A small text-conditioned image diffusion model, trained from scratch: text encoder activation squared_relu, 101725 training examples.
Rows from expert 30 of block 3 of the denoiser, named by matrix and row number. Rows with one number belong to one neuron. Each number is 128 + 32 x the weight over the matrix's rms, rounded and kept within 0 to 255. All counts start at 0.
# up: expert up (model.blocks.3.mlp.up, 32x128x128), inputs 64-127
# down: expert down (model.blocks.3.mlp.down, 32x128x128, transposed), outputs 64-127
up.32 [ 86  88 131 145 131 149 146 196 173 161 114 115  45 126  47 128 196 123 106 188 145 110 107 151 150 128 197 204 143 147  41  94  88 134  96 118 169 115  92  80 132 128 114  78 156 150 132 163  69 207  86 131 126  74 112 122 143 125 104 134 156 128  98  89]
up.33 [ 87 151 120  59 120 167 127 112  99  92 130 120 130 113 124  63 160 118 114 144 147 123 117 175 153 160 106 117 122 100 141 171 108 153 116 125 122 113 193 123 159 121 153 133 126 138  99 170 121 126 130 128  76 221 131 141 132 155 125  64 104 134  90 120]
up.34 [ 78 176 211 112 171 179 211 109 158 130 126 136  81  88 128 129 166 133 140 116 139 140 108 123  96  94  27 185  92 185 133  97 211  70 128 123 138 131  91 155 138 125 127  89 135 115 123 135 126 138  77 136 126 123 107 131 177 157 131 127 128 119 118  59]
up.35 [113 154 100 128 144  98 153  61 105  26 118 130 128 129 141 138 150  57 118 131 122 106 107 124  94 117 155 127 136 125 152  89 126 126 146 107  92 149 119 169 162 151 134  59 183 133 134 129 154 121 136 118 214 136  92 122 124 188 144 120 137 147 142 132]
up.36 [247 196 116  83 126 168 136 105 177 125   9 148  79  72 151   0  86 160  91 188 172 130 228 148 120 128  80 127 168 121  78  89 127 124 146 125 129 129  69 173 128 137 127 155 116  95 130  59 115 116 144 100 141 114 128 138 142 165 153  71 101 140 100 139]
up.37 [120 117 126 123  58 119 181 117  98 145 153 148 106 138 233 174 116 134  50  80 154 124 128 148 149 142 213 121 115 116 162 134 168  77 123 146 135 104 129 131  77 126 169 143 125 113  97  87 153 149 129 115  77 118 204  82 131 226 120 109  83  99 144 147]
up.38 [142 117 206 170 134 187 182  66  94 153 133 121 152 111 126 173 183 135 133 128 116  73 162 109 137 181 133  85 127  82 160  73 201 119 165 130 139 123 201 152 122 176 188 176 127 122 138 141  89 115 145 145 157 129 134 240 132 120 147 132  59  85 121 132]
up.39 [105 152 112 121 174 104 102 122 126 118 112 114 147 152 170 140 135  83 101 177 122 160  74 121 127 124 140  64 131 186 112 116 155 131 110 163 152 155  25  97 128 128 146 128  73 101 173 127 151 151 157  88 139 145 184 146 136  41 188 108 107 182 210 174]
up.40 [ 71 153 116 144  91 110  47 229  72  77 121 137 189 168 124 136 128 109 168 145 185 125 119 130 126 130 150  95 130  96  92 138 139  88 128  76  48  99 144  89 120  93 146  92 144 126  85 144  93 126 157 134 145  63 124 154 130  69 127 172 136 125 132 206]
up.41 [137 140 165 153 136 153  85 160 114 148 124 128  95 102 129 130 140 108  45 131 144 146   1  76  99 133 125 122 138  77  91 109 126 140 168 130  99  63 144 122 188 120 132  98 115 120 145 159  17 132 162 106  89  20 116 228 118 156 127  47 118 127 143 148]
up.42 [143 122 124 130 119 128 125 122 141 129 130 121 129 130 149 137  87 128 128 101 153 147 129 163 114 131  58 155 174 137 150 144 105 104 134 130 136  91 127 119 123  84 113 151 111 157 147 119 138 112 164 151 125 102 172 113 151 192  66 127  92 120 110 156]
up.43 [131 136 100 189 125 141 124  79 130 123  54 143 122 116 111 152 127 154  57 125 136 136 135  98 111 131 128 185  65 128 157  99 158 109 152 130 121  90 133 159 133 139 178 186 121 129 108 129 126 129 165 128 137 108 121 111 117 175 121  37  69 110  78 165]
up.44 [128  87 112 185 162 161 142  35 192 141 166 100 121 126 123 115 130 127  19 185 134 243 105 141 117 208 125 125 129 158  44  92 188  92  70 121 129 138 116 116  96 139 124 139 160 137 158  91 132 146 143  71 129 130 153 127 145  98  51  95 140 161 249  82]
up.45 [128 105  95 140 109 132  76 111 113 110 134 103 167 133 126 144  95 169 132 129 129 130 132 115 103 147 143 107  63 103 202  93 164 151 139 129 100 137  93 148 128  88 114 117 178 116 143  68 141  98 133 137 106 116 148 130 130 113  99  80 177 130 128 180]
up.46 [149 109 104 121 148 137 121 121 159 189 144 115 128 129 108 128 105 141 141  61 133 158 139 115 126 101 173 125 119 170 126 111 128 102 122  96 135  95 233 137 127 127 121 134 137 115 130 186 160  93 153 104  96 146 128 185 114  80 128 128 139  96 124 110]
up.47 [ 85 128 120  73  79 121  24 191 132 129 130 171 119 156  96 139 126  78  56 116 172 192 129  88 171 127 191 132 151 141  91 153 105  96 157 131 120 124 179 156 190 143 156 138  19  35 178 121 159 186 132 133 149  75 121 141  94  90  40 117  61 139 143 105]
up.48 [129 129 144  58 144  87 154  88  96  30 124 141  61 135 152 134 130 124  99 142 139 106 134 156 132 136 136  90  99  76 127 129 136 155 124 110  63 163 116 177 138 153 134 127 117 144 135 105 132 150 135 133 143 109 130 134 142 140 154 185 139 121 139 127]
up.49 [135 138 150 158 131 153 131 123 134 131 106 128 122 129 146 123 106 145 144 127 108  93 123  76  94  59 183 134 161 128 104 123 154  84 128 117 166 137 140 111 137 126 154 120 152 147 109 136 112 134 139 146 135  61 168 126 137 127  87 112 128 132 128 140]
up.50 [173 130 124  83 131 161 114 124  52 163 112 124 160 146 121 151 144 185 120  94 145  94 166 119 118 162 128 124  75 166 130 152  87 116 144 121 111 106 116 100  83 114  87 109 156 125 121  57 128 128 126 113 127 132 126 237 159 163 128 128 124 126 159 145]
up.51 [163 130 137 125 154 166 134 180 114 158 147 128 142 113 131 169 128 168  13 124 123  49  78 130 137 151  55 135 128  94 109 137 123 132  87  82  95 109  97  97 147 106 124 105 115 197 125 137  95 136 139 126 124  87  53 118 108 166 228 128 123 140 206 104]
up.52 [101 125 109 105 142 156  61 129  99 117  88 131 155 160 179 146 114 128 139  41 125 101 132 131 143 149 148 107 123 124 117 127 132 108 118 144 109  75 116 131 101 136 123 103 114 103 142 102 102 129 137 100 180  92 138 145 119 148 175 124 130 129 168 103]
up.53 [121 153  88 132 160 119 130  92 136 129 138 124 123 128  44 144 146 138 158  99 169 144 161 117  45 126 142 198 116 152  68  97 124 106 163 134 152 127 136 103 142 151 128 141 126 150 128 189 116 182 128  38 101 113 126  68 144  97 111 113 180 135 156 112]
up.54 [103 130 134 162 125 100 129 162 123  94 145 142 153 135  83 156 120 112 128  79 124  88 174 118 154 131 126 120 124  91 159 156 135 139 121 135  93 128 179 171 126 130 137 137 136 115 106 126  65 126 149 148  89 125 127 126 114  78 149 145 130 120 151 150]
up.55 [118  92 143 123  97  82 121 128  89 107 199 141 197 130 170 122 147  78 131 109 140 117 183  99 122 147 161 130 168 123 121 147 170 120 115 152 138 132 119 113 130 110 101  89 124 139 165 120  78 127 167 145 135 159 131 130 128  81 103 165 116 125 151 166]
up.56 [126 151 121 132 135 170 160 148 128 146  44 128  76 113 130 158 177 105  92 199 128 130  36 121 117 139 221 125 208 129  81 152 128 170 221 111 105 111  99 107 137 150 162 157 106  78 211 107 145 134 117 140 140  59 171  99 119  51 128 114 184 124  97 171]
up.57 [165 223 131 144 163  45 144  84 121 121 131 135 145 128 133 193 158  88 170 104  13  83  49 143 138 125 123  74 126  85 134  81 129 127 138 110 182 142  78 180 189 114 148 153 152  72 166  78 147 137 150 105  94  37 152 241  17 174  60 122 103 195 152 120]
up.58 [114 212 125 163 111 172 125 124 118 163 119 128 163 129 117 136 194  72 123 128 185 112  85 133 132 125  97 211 148  88 137 124 114 100 131 172  88  62  79 132 152  88 139  91  62 112 113 125 124 138 218  92 124 118 151 143 135 218 155 108 129 200  71 151]
up.59 [136  73 135 143 189 113 129 164 162 131 115 148 132  92 127 133 135 135 167 128 127 164 129 115 101 131  89 115 172 116 114 211 112  90 111 118  93  81 209 162 123  98 113 148  82 129 123 139  53 100 171 129 130 156 169  87 121 110  87 155 129  82  83 122]
up.60 [106 117 150 106 107 126 102 133 119 127 148 127 119 133 131 130 139 128 152 124 153 134 128 125 135 125 138  88  90 123 112 140 128 145 129 136 127  99 157 116 136 123  92 121 119 123 125 120 116  92 142 123 128 159 129 178 154 125 129 125 104 104  87 179]
up.61 [140 154 102  60 165 124  63 130 156 130 136  98 129 118 118 128 121 125 166  92 106 128 222 118 130  97 163 122 121 121  92 133  88 101 132 128 136  93 223 129 112 243 130 142 151 150 159  40 149 115 153 109 172 162 119  98 135  56  42 126 136 128 128 140]
up.62 [169 128 157 222 130 129 102 207 134  78 124 131 156 113 172 136 133 162  88 111 143 137 130 147  82 109 136 121 122  74 185 127 129 139 100 173 166 123 131 106 123 141 118 178 145 128  91 115 127  91 100 116 161 125 123 132 128 131 121 124 126  99 113 186]
up.63 [130  44 131 117 123  32 102 130 126  79 128  97 192 122 186  79 110 142 147 241 151 177 147 124  94 161  47  82 162  47 169  68  72  94 106 103  51 108 132 179 126 190 100 158 117 143 145  71 101 134   8 196 179 198 116 114 121 161 107 135  90 135 119 228]
up.64 [ 90 107 166 125 108  69  67 127 137 130  95 139 160 133 207 142  86 122 123 109 134 117 138 104 125 125 146 127 162  89 148 112 126 117 106  99 126 152 175 144 118 127 132 118 108 105 121 136  97 121 123 131 107  77 108 117 127 131 131 101 128 139 200 118]
up.65 [184 197 124  84 127 115  99  78 139 104 109  97 120 127 128 139  94 169 170 146 141 119 146 144 129 128  82 100 107 116 127 227 123  69 142 141  69 124 182 106 143  74 133 164 141 130 118  35 129 103 130 137 142 116 116 146  93 150 139 124  44 138 148 153]
up.66 [110 173 155 174 174  79 107 131  61   5 114 131 117 191  68  78 115 142  52  82  79 155 148  25 178 124 164 153 124 124 135  79 202 127 137  92 125 126 126 154 110 139 129 114 124  94  12 117 128  61 138 171 134 123 129 127 101 150 137 125 106 164 131 147]
up.67 [123  94 120  97 184 237 128 141 110 122 127 112  60 147 100  70 124 115 163  78 152 133 117 126 155 132 102 124 140 126 104 134 164 135 151 118 165 125 165 106 152 148  80  90 148 125  72 177 157 100 146 128  86 103 163 125 129 109 138 157 129 131 128 127]
up.68 [ 72 140 149 107  98 127 131 174 143 103  77  39 125 125 107 147 114 112 101  85 128 122  54 156 169 133 137 126 123 193 185 138 167 144 199 163  87 160  46  96 113  56 133 132 114 131 126 149 155 154 131 122 175  94 127 131 127 203 166 195 108 111 159 104]
up.69 [175 114 151 121 145 136 157 138 147 144 250  83  93 146 151 106 129 134 173 137 120 130 114 103  80 120 128  97 127 137 190 128 146 109 110 115 114 162  90 117 121 127 109 126 138 100  72 101 109  95 159 136 112 153 103 174 114 168  88 134 169 160 115 129]
up.70 [181 124 117  87 129 128 116 150 135 156 110 162  69 121  49 130  69 128  78 134 196 120  93 108 176 115 145 146 137 150  94 126 123 104 140 117 209 172 148 138 152 126 130 127 162  65 129 132 126 125 135 141 135 128 135 109  87 107 124  82 149 145 139 128]
up.71 [189 118 128 121 134 137 100 128 126  57 168 127 102 140 127 129 127 150 140   3 108 127 128 133 148 122 122 134 129 132 121 120 118 125  88 161 130  51 150 182 117 136 140 177 113  99 141 136 110  89 162 138 153 140 135 120 112 155 151  37  58 129 130 128]
up.72 [129 129 180 136 136 111 108 128 124 161 100 178 127 113 145 129 115 130 147  76 119 126 127 128 168 106 118 128 126 136 134 126 116 125  91 128 143 147  96 137 141 126 139 126 129 134  85 148 132 114 152 132 142 161 160 153 106 147 121  94 141  57 128 145]
up.73 [152 153  84 162 175 127 164 131 144 128 124 132 186  55 163 127 123 103 113 122 112 123 134 128 134 125 143 125 114 159 145 180 111 118 110 119 109  81 137 134 134 148 148 145 121 114 154  77 140 135 129 110 144  99 154 109 121 127 130  59  66  92  95 168]
up.74 [169 142 107  85 107 124 163 169  81  75  91 136 152  95 134 162 128 198 134 134  85 119 151 122 130 129  90 192 128 126 139  64 129 137 200 133 118 127 165 173 137 142 126 170  70 125 161  91 169 115 125 151 129 141  86 209 102 129 129 144 131  86 120  85]
up.75 [132 128 137 250 149 114 184 134 142  70 170  95 128 119 143 139 117 128 157 128 118 136  83  84 126  80 139 101 139 133 163  74 159 146 133  89 138 119 106 118 136 127  93 128  94 111  95 171 148 110 114 174 121 126 179 112 142 132 132 134 119 113 124 172]
up.76 [125 146 123 138 166  77 125  97 191 177 130 121 173 117 129 160 119 142 196 149 151 143 133 155 209 139 135 128  62 112 104 124 150 134 121 155 115 114 112  98 128 114  81 109 105 126 148 125 136 118 124 141 177 139 160 116 123 132 113 149  42 136 153 129]
up.77 [ 96 122  83  96 104 114 116 118 139 197 108  67 131 183 181  65 137 115 123  62 139 227 181 104 177 121 118 148 143 157 229 128 143 108 104  79 130 160 149 134 112 126 166 107 156 134 117  46 131 108 142 119 120 124 136 132 125  72  69  89 145 144 136 147]
up.78 [127 118 100 110 101 138 176 104  70 104 118 130 147 122 128 179 125 152 143 146 116  66 107 129   0  66 123 113  90 135 143 131 103 130 183 117 121 164 146 128 135  96 109 133 117 132 162 101 128 113 118 181 172 124 103 128 144 110 148 122  83 136 171 105]
up.79 [127 130 137 117 131 107 145  24  78 128 113 107 130  94 142 116 151 209 119 132 114 102 106 129 128 151 157  34  88 107 184 111 129 130 146 118  44 109 120 110 150 187  92 140 127 150 107 203 146 117 113 221 214  85 168 132 113 156 161 125 122 132 165 127]
up.80 [171 146 147 132  59  49 126 133 189 200 139  98  20 160 133 125 155 127 146 144 112 109 139 104 160 129 132 199 122 158 162  86 177  90 128 130 114 122 123 128 117 122 115 136 124 109 110 143 132 124 140 155 121 130  81 121 161 157 198 149 236 126  94 126]
up.81 [ 65 122 116 121 118  98 133 106 124 127 122 113 113 109 120  29 136 139 122 107 161  98 117 124 122 175 135 127 132 157 126 108 128 118 127  51 132 136  99 139 163 120 143 148  77 141 167 118 121 103 147 104 138 106 134 135 160 114 151 117 188 136 112 126]
up.82 [132 140 141  87 135 118 128  77 132 177 119 142 128 103 164 125 145 141 128  34 128 148 128 151 187 123 155 130 137 103 112 178  95 125  89 127 123 134 105 151 158 118 131 121 101 128 132 146 106 168 112 139 139  94 142  91 112 102 183 149 116 114 101 140]
up.83 [138 151 184 140 132 160 151 129 132 128 130  92 101  94 140  70 112 133 152 115  51 129 179 165 128 106 106 184 131 129 134 114 110 177  68 115  48 122 170 166 114 129 167 145 146 128 129 145 149  77  54 119  97 170  91 101 139 152 148 127 102 125 115 119]
down.32 [147 110 124 128 108 139 173 175 135 152 128 131 150 144 166 132 127 205 146 132 107 103 132 108 156 176 174 200 113 112  87  94 147  91 113 104 105 108 208 172 111 128 144  56 112 108  80 147 100  86 154 161  99 189 115 121 134 117 138 139 128 134 129 120]
down.33 [131 161 127 196 172 130 109  88 145 141 199  95 151 125 119 147 154 148  90  73 106  94 128 168 126 107 102 140 123 153 131 111 153 137 100 155 147  97 108 113 101 150 135 121 145 111  86 135 147 126 104  94  36  67 128 197 130 226 123 127 119 104  90 121]
down.34 [149 160 139 139 180 128 245 148 131 154 125 159 130 201 121 136 125 120 149 158 135 127 128 198 221 133  66 205  76 198 142 145  71 181  73 127 118 165 153 112 140 169 150 107 109 142 116 131 112  60 180 142 125 139 132  91 154 141 126 139 153 143 116 144]
down.35 [126 114 114 130 136 124 157  23 129 175  99 170 133 130  91 122 138 122 152 128 113 132 114 132 146 150 160  98 120 139 149 207 101 128 163 123 107 142 132 135 127 128 141 119 120 144 115 128 141 152 124 123 170 124 139 106 126 139  96 129 144 106 146 135]
down.36 [ 76 148 107 157 139 156 116 107  20 149 124 142 143  92 112 238 122 115 131 120 165 105 133 128  81 126 140 136 164 172 127 190 198 110  56 101 134 115 214  44 147 115 123  99  79 115 110 127 160 119 154   8 116 121 174 163 190 184 135 121 209 148  68 152]
down.37 [127 132 128 137 112 175 222 114 128  78 186  97 135 174  65 117 145 107  37 183 104 133 142 128 123 117 199 145  78  92 175 109 144 178 129 153 137 169 114 131 123 154 169 156  95 124 100 143 124 122 127 125 134 113 171 124 126 160 145 130 128 143 107 105]
down.38 [124 118 163 114 139  21 189 152 181 137  82 125 123 121 114 149 109 128 127 171 142  90 166 139 118 184  95 114 153  96  72 127 127 111  94 203 160 121 150  87 116 133 162 159 126  81 174 131 175 121 120 147 151  66 127 255 231 117  82 153 120 111 105  75]
down.39 [191  53 115  95  92 129 129  57 136 136 189 121 198 160 142 116 154 184 170  73 139 105 109 162 128 135 128 127 120  84 205 198  84  93 113 140 111 121 166 120 133 111 121 170 109  99 146  77 150 130 143 202 115  67 236  99 174  29 109 133 132  83 202 123]
down.40 [155 169 148  82  86 165  46 171 122 115 104 102 101 218 142 133 130 148 186  99 109 181 147  97 104 139 129 130  99 103 137 105 108 120 145 124 134  84 116 131 114 110 102 116 164 127 114 109 207 129  75 130  81 187 108 116  92  90 153 138 138 111 126  86]
down.41 [123 120 145 126 129 109 151 150 124 116 122 164  41 193 120 128 152 150 130 181 130 137  69 145 145 132  99 157 124 115 143  93  72 138 196 137 120  80  91 134 133 136 160  60 139  73  71 115 109 123  78 154 108 255  91 140  50 167 150 137 117 154 179 110]
down.42 [148 135 139 161 152 165 159 125 125  90 135 115 161 163 110 128 100  95 136 148 158 133 122 103  91  97  80 149 141 126 146 122 136 119  89 122 131 127 148 150 128 125 154 155 150 128 133 149 148 154  83 142 129 106 128 129 130 169 155 111 149 124  70 121]
down.43 [125 129 117  67 125 124 126  81 130 132  96  67 145 128  83 171  62 113  60 180 157 125 178 166 125 144 135 191 114 144 117 187  63 107  95 162 146 127  69 110 139 129 150 152 120 128 168 139 116 130 125 127 153 163 104 130 137 164 175  98  78 175 134 108]
down.44 [109  18 116 157  88  20 164 220 117  71 134 102 201 129 183 119  79  95 104  89 191 127 140 181  21 127 188 132 163  83  69 165  98 113 178 233 108 140 106 131 178 199  89 189 135 115 123 230  76 123 146 174 125 190 141 167 123  97 127 124 127 129 163 103]
down.45 [134 117 110 124 138 121 100  90 140 162 123 118 129 127 125 161 131 108 148 147 128 148 147 127 156 127 105 120 101  88 205 128  89  69 110 133 144 103 157 102 139 185 130 133 172 128 122 183 128 126 105 104 111 118 129 113 131 117 147  97 161 128  95 102]
down.46 [131 130 145 133 119 130 129 127 149 130 128 116 168 145 167 127 182 147 138 249 149  92 125 144 138  99 127 222 107 108 143 126 123 129 134 129 105 117  83 142 130 139 107 110 101  87 122  61 115 114 121 144 109 116 128 154  95  69 122 166 127 114 129 126]
down.47 [151 117 122 127 144 241  71  73 143  58 153 159 139 102 123  39 107 131  96 160 138 160 152 169 113 112 148 157 140  95 121 148 138 182 165 171 206 147 121 156 135  97 110 130 104  78 206 149 125 150 111  60  83 179  84 140  98 128 162 149  74 125 122 109]
down.48 [144 146 162 137 167 137 187 117 134 170 162 125 138 125 112 126 131 133 143 126 109 144 195 137  97 113 165  75 135 162 159 125  99 119 125 108 170 116 125 110 127 112 129 163 129 172 124 150 134  76 118 154 190 116  86 128 126 126 121 162  97 133 128  98]
down.49 [132 144 172  99 132 108 140 147 106 122  27 147 132 141 127 128 109  90 144 102 128 109 126 135 111 114 176 131 138 131 105 151 172 131 148 106 151 128 155 170 127 197 127  94 126 122 141  97  80 133 127 116 136 129 112 128 198  81 155 121 115 128 156 108]
down.50 [127 143 144 170 126  86 124 161 115 128 155  84 120 124 142 235  93 138 125 134 120 200  88 119 106 138 129 112  55 131 126 136 178 108 116 124 146 138 197  43  89 123 122 145 172 150  99 136 115 141 186   5 147 111 129 126  97 120 127 123 126 117 122 100]
down.51 [104 170  89 135 185  44 174 125 124 119 129 109 110 121 138 197 127 101  14 131  76 181  51 127  86 158 120 150 133 130  66 104 144 132 202 119 145  97 131 114 123 112 134 167 113 192 123 151 110 105 128 137 125 111  94 104 129 144  55  70  26 107 145 117]
down.52 [132 136 138 110 150 102 125 116 137 211 121 151 102 133 134 160 108  99  90 182 149 206  87 134 116 126 131  95 116  52 126 103 128 132 206 202 138 113 138  75 112 119 120 103 145 134 150 118 121 173 113  88 160 133 155 161 105 142 111 122 146 126 156 131]
down.53 [128 151  82 130 122 125  77 151  59 127 131 117 155 213 208 177 102 145 148 139  93 133 140  80 119 170 128 154 124 130 116 177 122 135 132 104 114 141 101  73 129 132 129 139 109 143  71  76 120 116 118 126 100 123 115  88  74 122 169 120 189 132 138 110]
down.54 [132 121 138 111 134 204 118 150 123 146 124 168 130 103 152 150 119 129 148 137 137 155 184 130 123 133 132 108 100 138 130 137 132 120 128 140 142 121 106 101 164 137 105 160 178 130  94 129 186 144 105 129 138 132 104 110  96 124 127 135 137  86 150 131]
down.55 [124  80 134 136 129 179 126 127 124 124 156 132  63 108 109 119 133 142 102  93 113 106 168 136 134 136 137 127 157 136 127 113 129 133 170 131 170 140 147 113 127 142 126  60 129 147 175 157 135 105  90 140 152 115 115  94 107  78 132 140 131 118 141 126]
down.56 [129 144 183 119 133  64 112  78 116 106  99 177 181 122  99  59 138 165 165 105 142  74 124 123 128 131 176  99 113 132 129 173 120 133 163 134 126 133  92 182 122  71 133 172 156  71 119 146 145 148  67 129 110 195 106 103 138  59 158 157 137 105 104 132]
down.57 [138 152 119 105  94 153 150  53  77 129 109 136  70 160  30  37 143 124 135 142 103  94 129 125 130 130  62  99 131 128 158  14  94  98  95 150  78 124  42 152 118 116 125 164 179 212 143 111 131 141  58 170 146 209 148 204  59 101 153 177  81 128 196 127]
down.58 [147 193 131 109 113 136 125  75 122 127 114 172  69 161 111 164 116 196 130 124 123 123  78 122 107 145  90 137 137 123 134 120 108 115 149 164 148  77 189  42 130 140 107 104 137 132 144 132 115 118  83 166 125 115 121 186 118 140 167 119 111 168  72 122]
down.59 [137 118 196  84 226 121  64 147 125 116 101 174 144 126 166  67 109 126 145 147 151  92 149 139 131 137 159 130 166 139 116   0  98 116 144 130 129  73  35 120 121 142 169 162 130 111 182 141 172 182 125 193 132 131 119  79 134  98 118 153 119 133 108 109]
down.60 [127 130 176 130 140 170 117 129 134 131 195 116 122 147 115 120 125 129 130 140 111 128 148 132 140 112 126 136 137 107 130  85 109 128 134 131 130 117 106 139 104 124 131 118 161 126 121 124 134 114 105 136 122 141 149 128 113 155 122 152 127 155  90 100]
down.61 [124 157  87 131 194 142  62  63  77 106 123  93 130 113 155 132 105 156 149 142 131 118 169  83 109  73 132 143 116 106  45 118 133 118 131 172 128  97  50 103 128 126 121 110 148 122 147 158 135 166 160 110 138 129 126 115  83 113 151 135 138 149 111 142]
down.62 [ 91 117 161  58 136 142 114 187 112 146 118 113  64  91  88 110 130  92 133 154 130 124 177 120 146  90 140 125 120 128 146 102 179 107 119 123  90 126 121 157 187 128  87 152 119 126 130 116 108 126 131 130 166 139 110  99  83 111 126 128  95 132 129 111]
down.63 [100  84 149 157 157 207 129 128 135  80 146 158 131 128 123  16 111 131 161  24 119  75  95 108 123 117  91  73 133 128 188 127 156 119 131 131 173 113  99 182 133  52 127 149 135 139 128 158 177 128 188  39 213  71  59 130 121 123 160 163  96 118  94 128]
down.64 [125 131 154 152 121 193 128 123 105 133  78 160  49 127  93 118 130 120 127 150 116 130 118 117 116 110 147 134 137  80 129 170 161 135 176 111  94 165 122 124 133 130 125 110 110 159 134 125 154 116 127 111 139 131 113 102 145  87 131 109 135 130 205 126]
down.65 [124 168 137 160 131 181 137  29 104 127 154 128 162 108 127  93 147  85 184 138 174 119 110 133  70  61 119  96 141 203 122  83 121 124 108 100 161 108  89 125 125 144 160 168 178 131 120 206 126 185  80  81 162 135 131 153 130 125 101 135 104  95 104 145]
down.66 [129 142 154   0 103 118  82 117 224 163  88  79  63 122 128 130 174 163 100 183 225 117 200 134 126 148 163 174 159 119  56 134 156 150  99 160 146  96 144 125 118 114 132 104 122 120  35 131 173 177 175 131 160 112 120 202 140 156 125 128 131 109 140 102]
down.67 [148 125 151 127 160 119 140 128 114 180 122  70 128  93 121 115 128 126 137 153 127 118 137 113 110 129 126 118 163 108   0 128  88 150 142  74 134 117 123 122 129 137 131 131 139 167  62  11 124 121 116 120  84 103 147 170 124 126  95 111 187 158 143 107]
down.68 [154 157 128 133  89 135 171 127 134 143 144 183 130 161  96 116 143 147  80 127  54 169 112 138 130 110 176 139 141 123 187 127  65 193  91 171 160 155 229 183 155 183 118 131 130 141 122  86  99 162 123 164 110 168 159 125 133 204 127 179 131 123 131 131]
down.69 [138 130 150 127 168 190 141  85 142 141 181 128 129  90  95 128 129 135  53 124 128 115  90 136 183 127 111 133 183 184 164  84 130 127  93 132 105 132 164 128  99 151 158 122 157 128  69 138 132 138 135 106 128 105  99 122  81 144 143 107 163 110 124 131]
down.70 [163 129 130  91 127 130 121 138  98 106 119 137 147  65 135  62 184 181 143 126 114 129 120 122 165 132 144 156  90 127 119 169  99 126 188 127 128 163 129 106 121 186 126 144 143  38 142 178  58 119 110 124  98 134  74  93 169 147 119 129 108 134 212 155]
down.71 [ 66 174 161 115 135 165 112 121 154 169 151 129 152  92 137 128 132  89 153 215 142 146 126 142 117 127 129 128 109 117  95 170 141 218 170 155  65  36 134  97 128 108 139 120 131 107 123  52 164 158  72 128 169  73 131 199 133 173 126  98 133 139 124 180]
down.72 [144 166 141 116 142 178 151 140 113  91 116 120 102 106 129 129 140 113 131 136 118 104 128  85 135 124 137 114  78 128 125 107 120 123 128  92  67 159 178 129 107 119 142 111 120 118 111 111  89 126 125 153 143  97 156 131 131  88 130 139  94 143 173 128]
down.73 [ 99 131  85  67 131 128 147 120 130 143  76 141 113 100 123  97 102 119 183 137 144 185 199 104 125 100 125 153  93 128 131 152 139 118 149 107 128 135 112 147  90 122 136 185 115 100 155 157 124 126 114 139 155 151 191 122 148 126 111 104 112 151 118  80]
down.74 [158 145 117 152 128 144 128 133 177 121 127 101 137 126  75  52 174 147 136 146 138 150  74 145 121 103 106 177 134 155 128 163 119 128 132 104 167 138  94 118 108 128 124 171 129 139 132 208 115 109 148 181 112 123 100 183 136 102 129 159 128 140  97 179]
down.75 [130 115 145  48 113  92 207 151 144 138 100 131  72 120 129 134  56 157 146 132 145 117 149 127 131  60 122 111 128 121 137  94 141 163 132 134 125 141 106 179 108 104 126  87 138  75 134  56 117 145 110 142  94  61 177 117 153 143 115 118 129 136 153 128]
down.76 [118 126  97 113 128 123 137 142 114   5 178 171  99 129  92 125 112 137 128 107 120 128 113 103  72 142 133 121  89 109 182 129  77 104 143 156 130 143 125 132 155 120  74 140  98 117 117 134 173 128 102 128 125 149 164 126 141 142  94 196  99 112 111 121]
down.77 [104 109 162 214 112 154  68  44 155  61 123  97  89 121  77  66 150 102 138 184 161  63 131 122 135  74 104 174 127 147 244 148 127 114 109  90 130 149 128 121 125 123 127 130 163 202 129 118 122 102 156  58 117  98 115 174 117  77 200  93 131 135 129  87]
down.78 [123 143  59 168  98 123 161 114 136 130 144 104 123  96 125 195 116  54 136 136 124 170 155 141 230  99  83 108  88 179  82 132 144 124 117 131 164 130 114 104  84 122 119 153 143 145 124 165 144 128 153 118 140 139  79 184  85 130 148 107 122 108 180 180]
down.79 [123 144 132 129 132 106 194  56 128  97 116 156 134 134 127 175 121 135 125 118 114 110 109  99 128 144 128 107 115 142 198 176 139 141 118 142 210 140 233 128 106 114 128 123 159 142 151   0  77 130 119  86 179  58 132 177 131 135 135 150 119 114 124 108]
down.80 [146 137 113 129  67 130 180 133  93  70 113 129 123  93 124 118 210 108 120  56 106 120 145 154 129 153  85 192  93 133 129 129 131 170 121 102 124  97 184 105 118 128 116 137 123 109 142 106 162 108 108 115 121 100 100 123 111 142  82 128 139 128 138 166]
down.81 [120 117 108 168  99 127  99  90 126 134 127 155 124 141  89 158 127 127 131 147 106 112 129 112 127 142 127 122 128 142 126 191 130 147 147  78 144 125 224 154 100 168 129 128  90 180 131 136  90 164 121 141 124 126 155 121 146 148 100  62 145 133 116 114]
down.82 [131 154  92 185 111 151 159 116  74 139 107 155 123 167 122 146 120 145 108 212 112  94 124 129 107 130 147 158 131 138 102 138 129 128 165 126 153 136 112  83  98  94 123 123 130 152 116  91 124 127 106 186 120 145 144 104 174 124  86 139 101 125  98 127]
down.83 [ 93 135 150 131  69 120 126 103 103 174  92 140 191  94 131  90 139 116 130 147  92 142 118 131 118 138 141 143 107 184  78  65 142 141  45  85 117 128 121 152 109  85 198 128 146 132 115 152 110 109 140 140 154 161 126  99 113  99  81 144 132  81 143  63]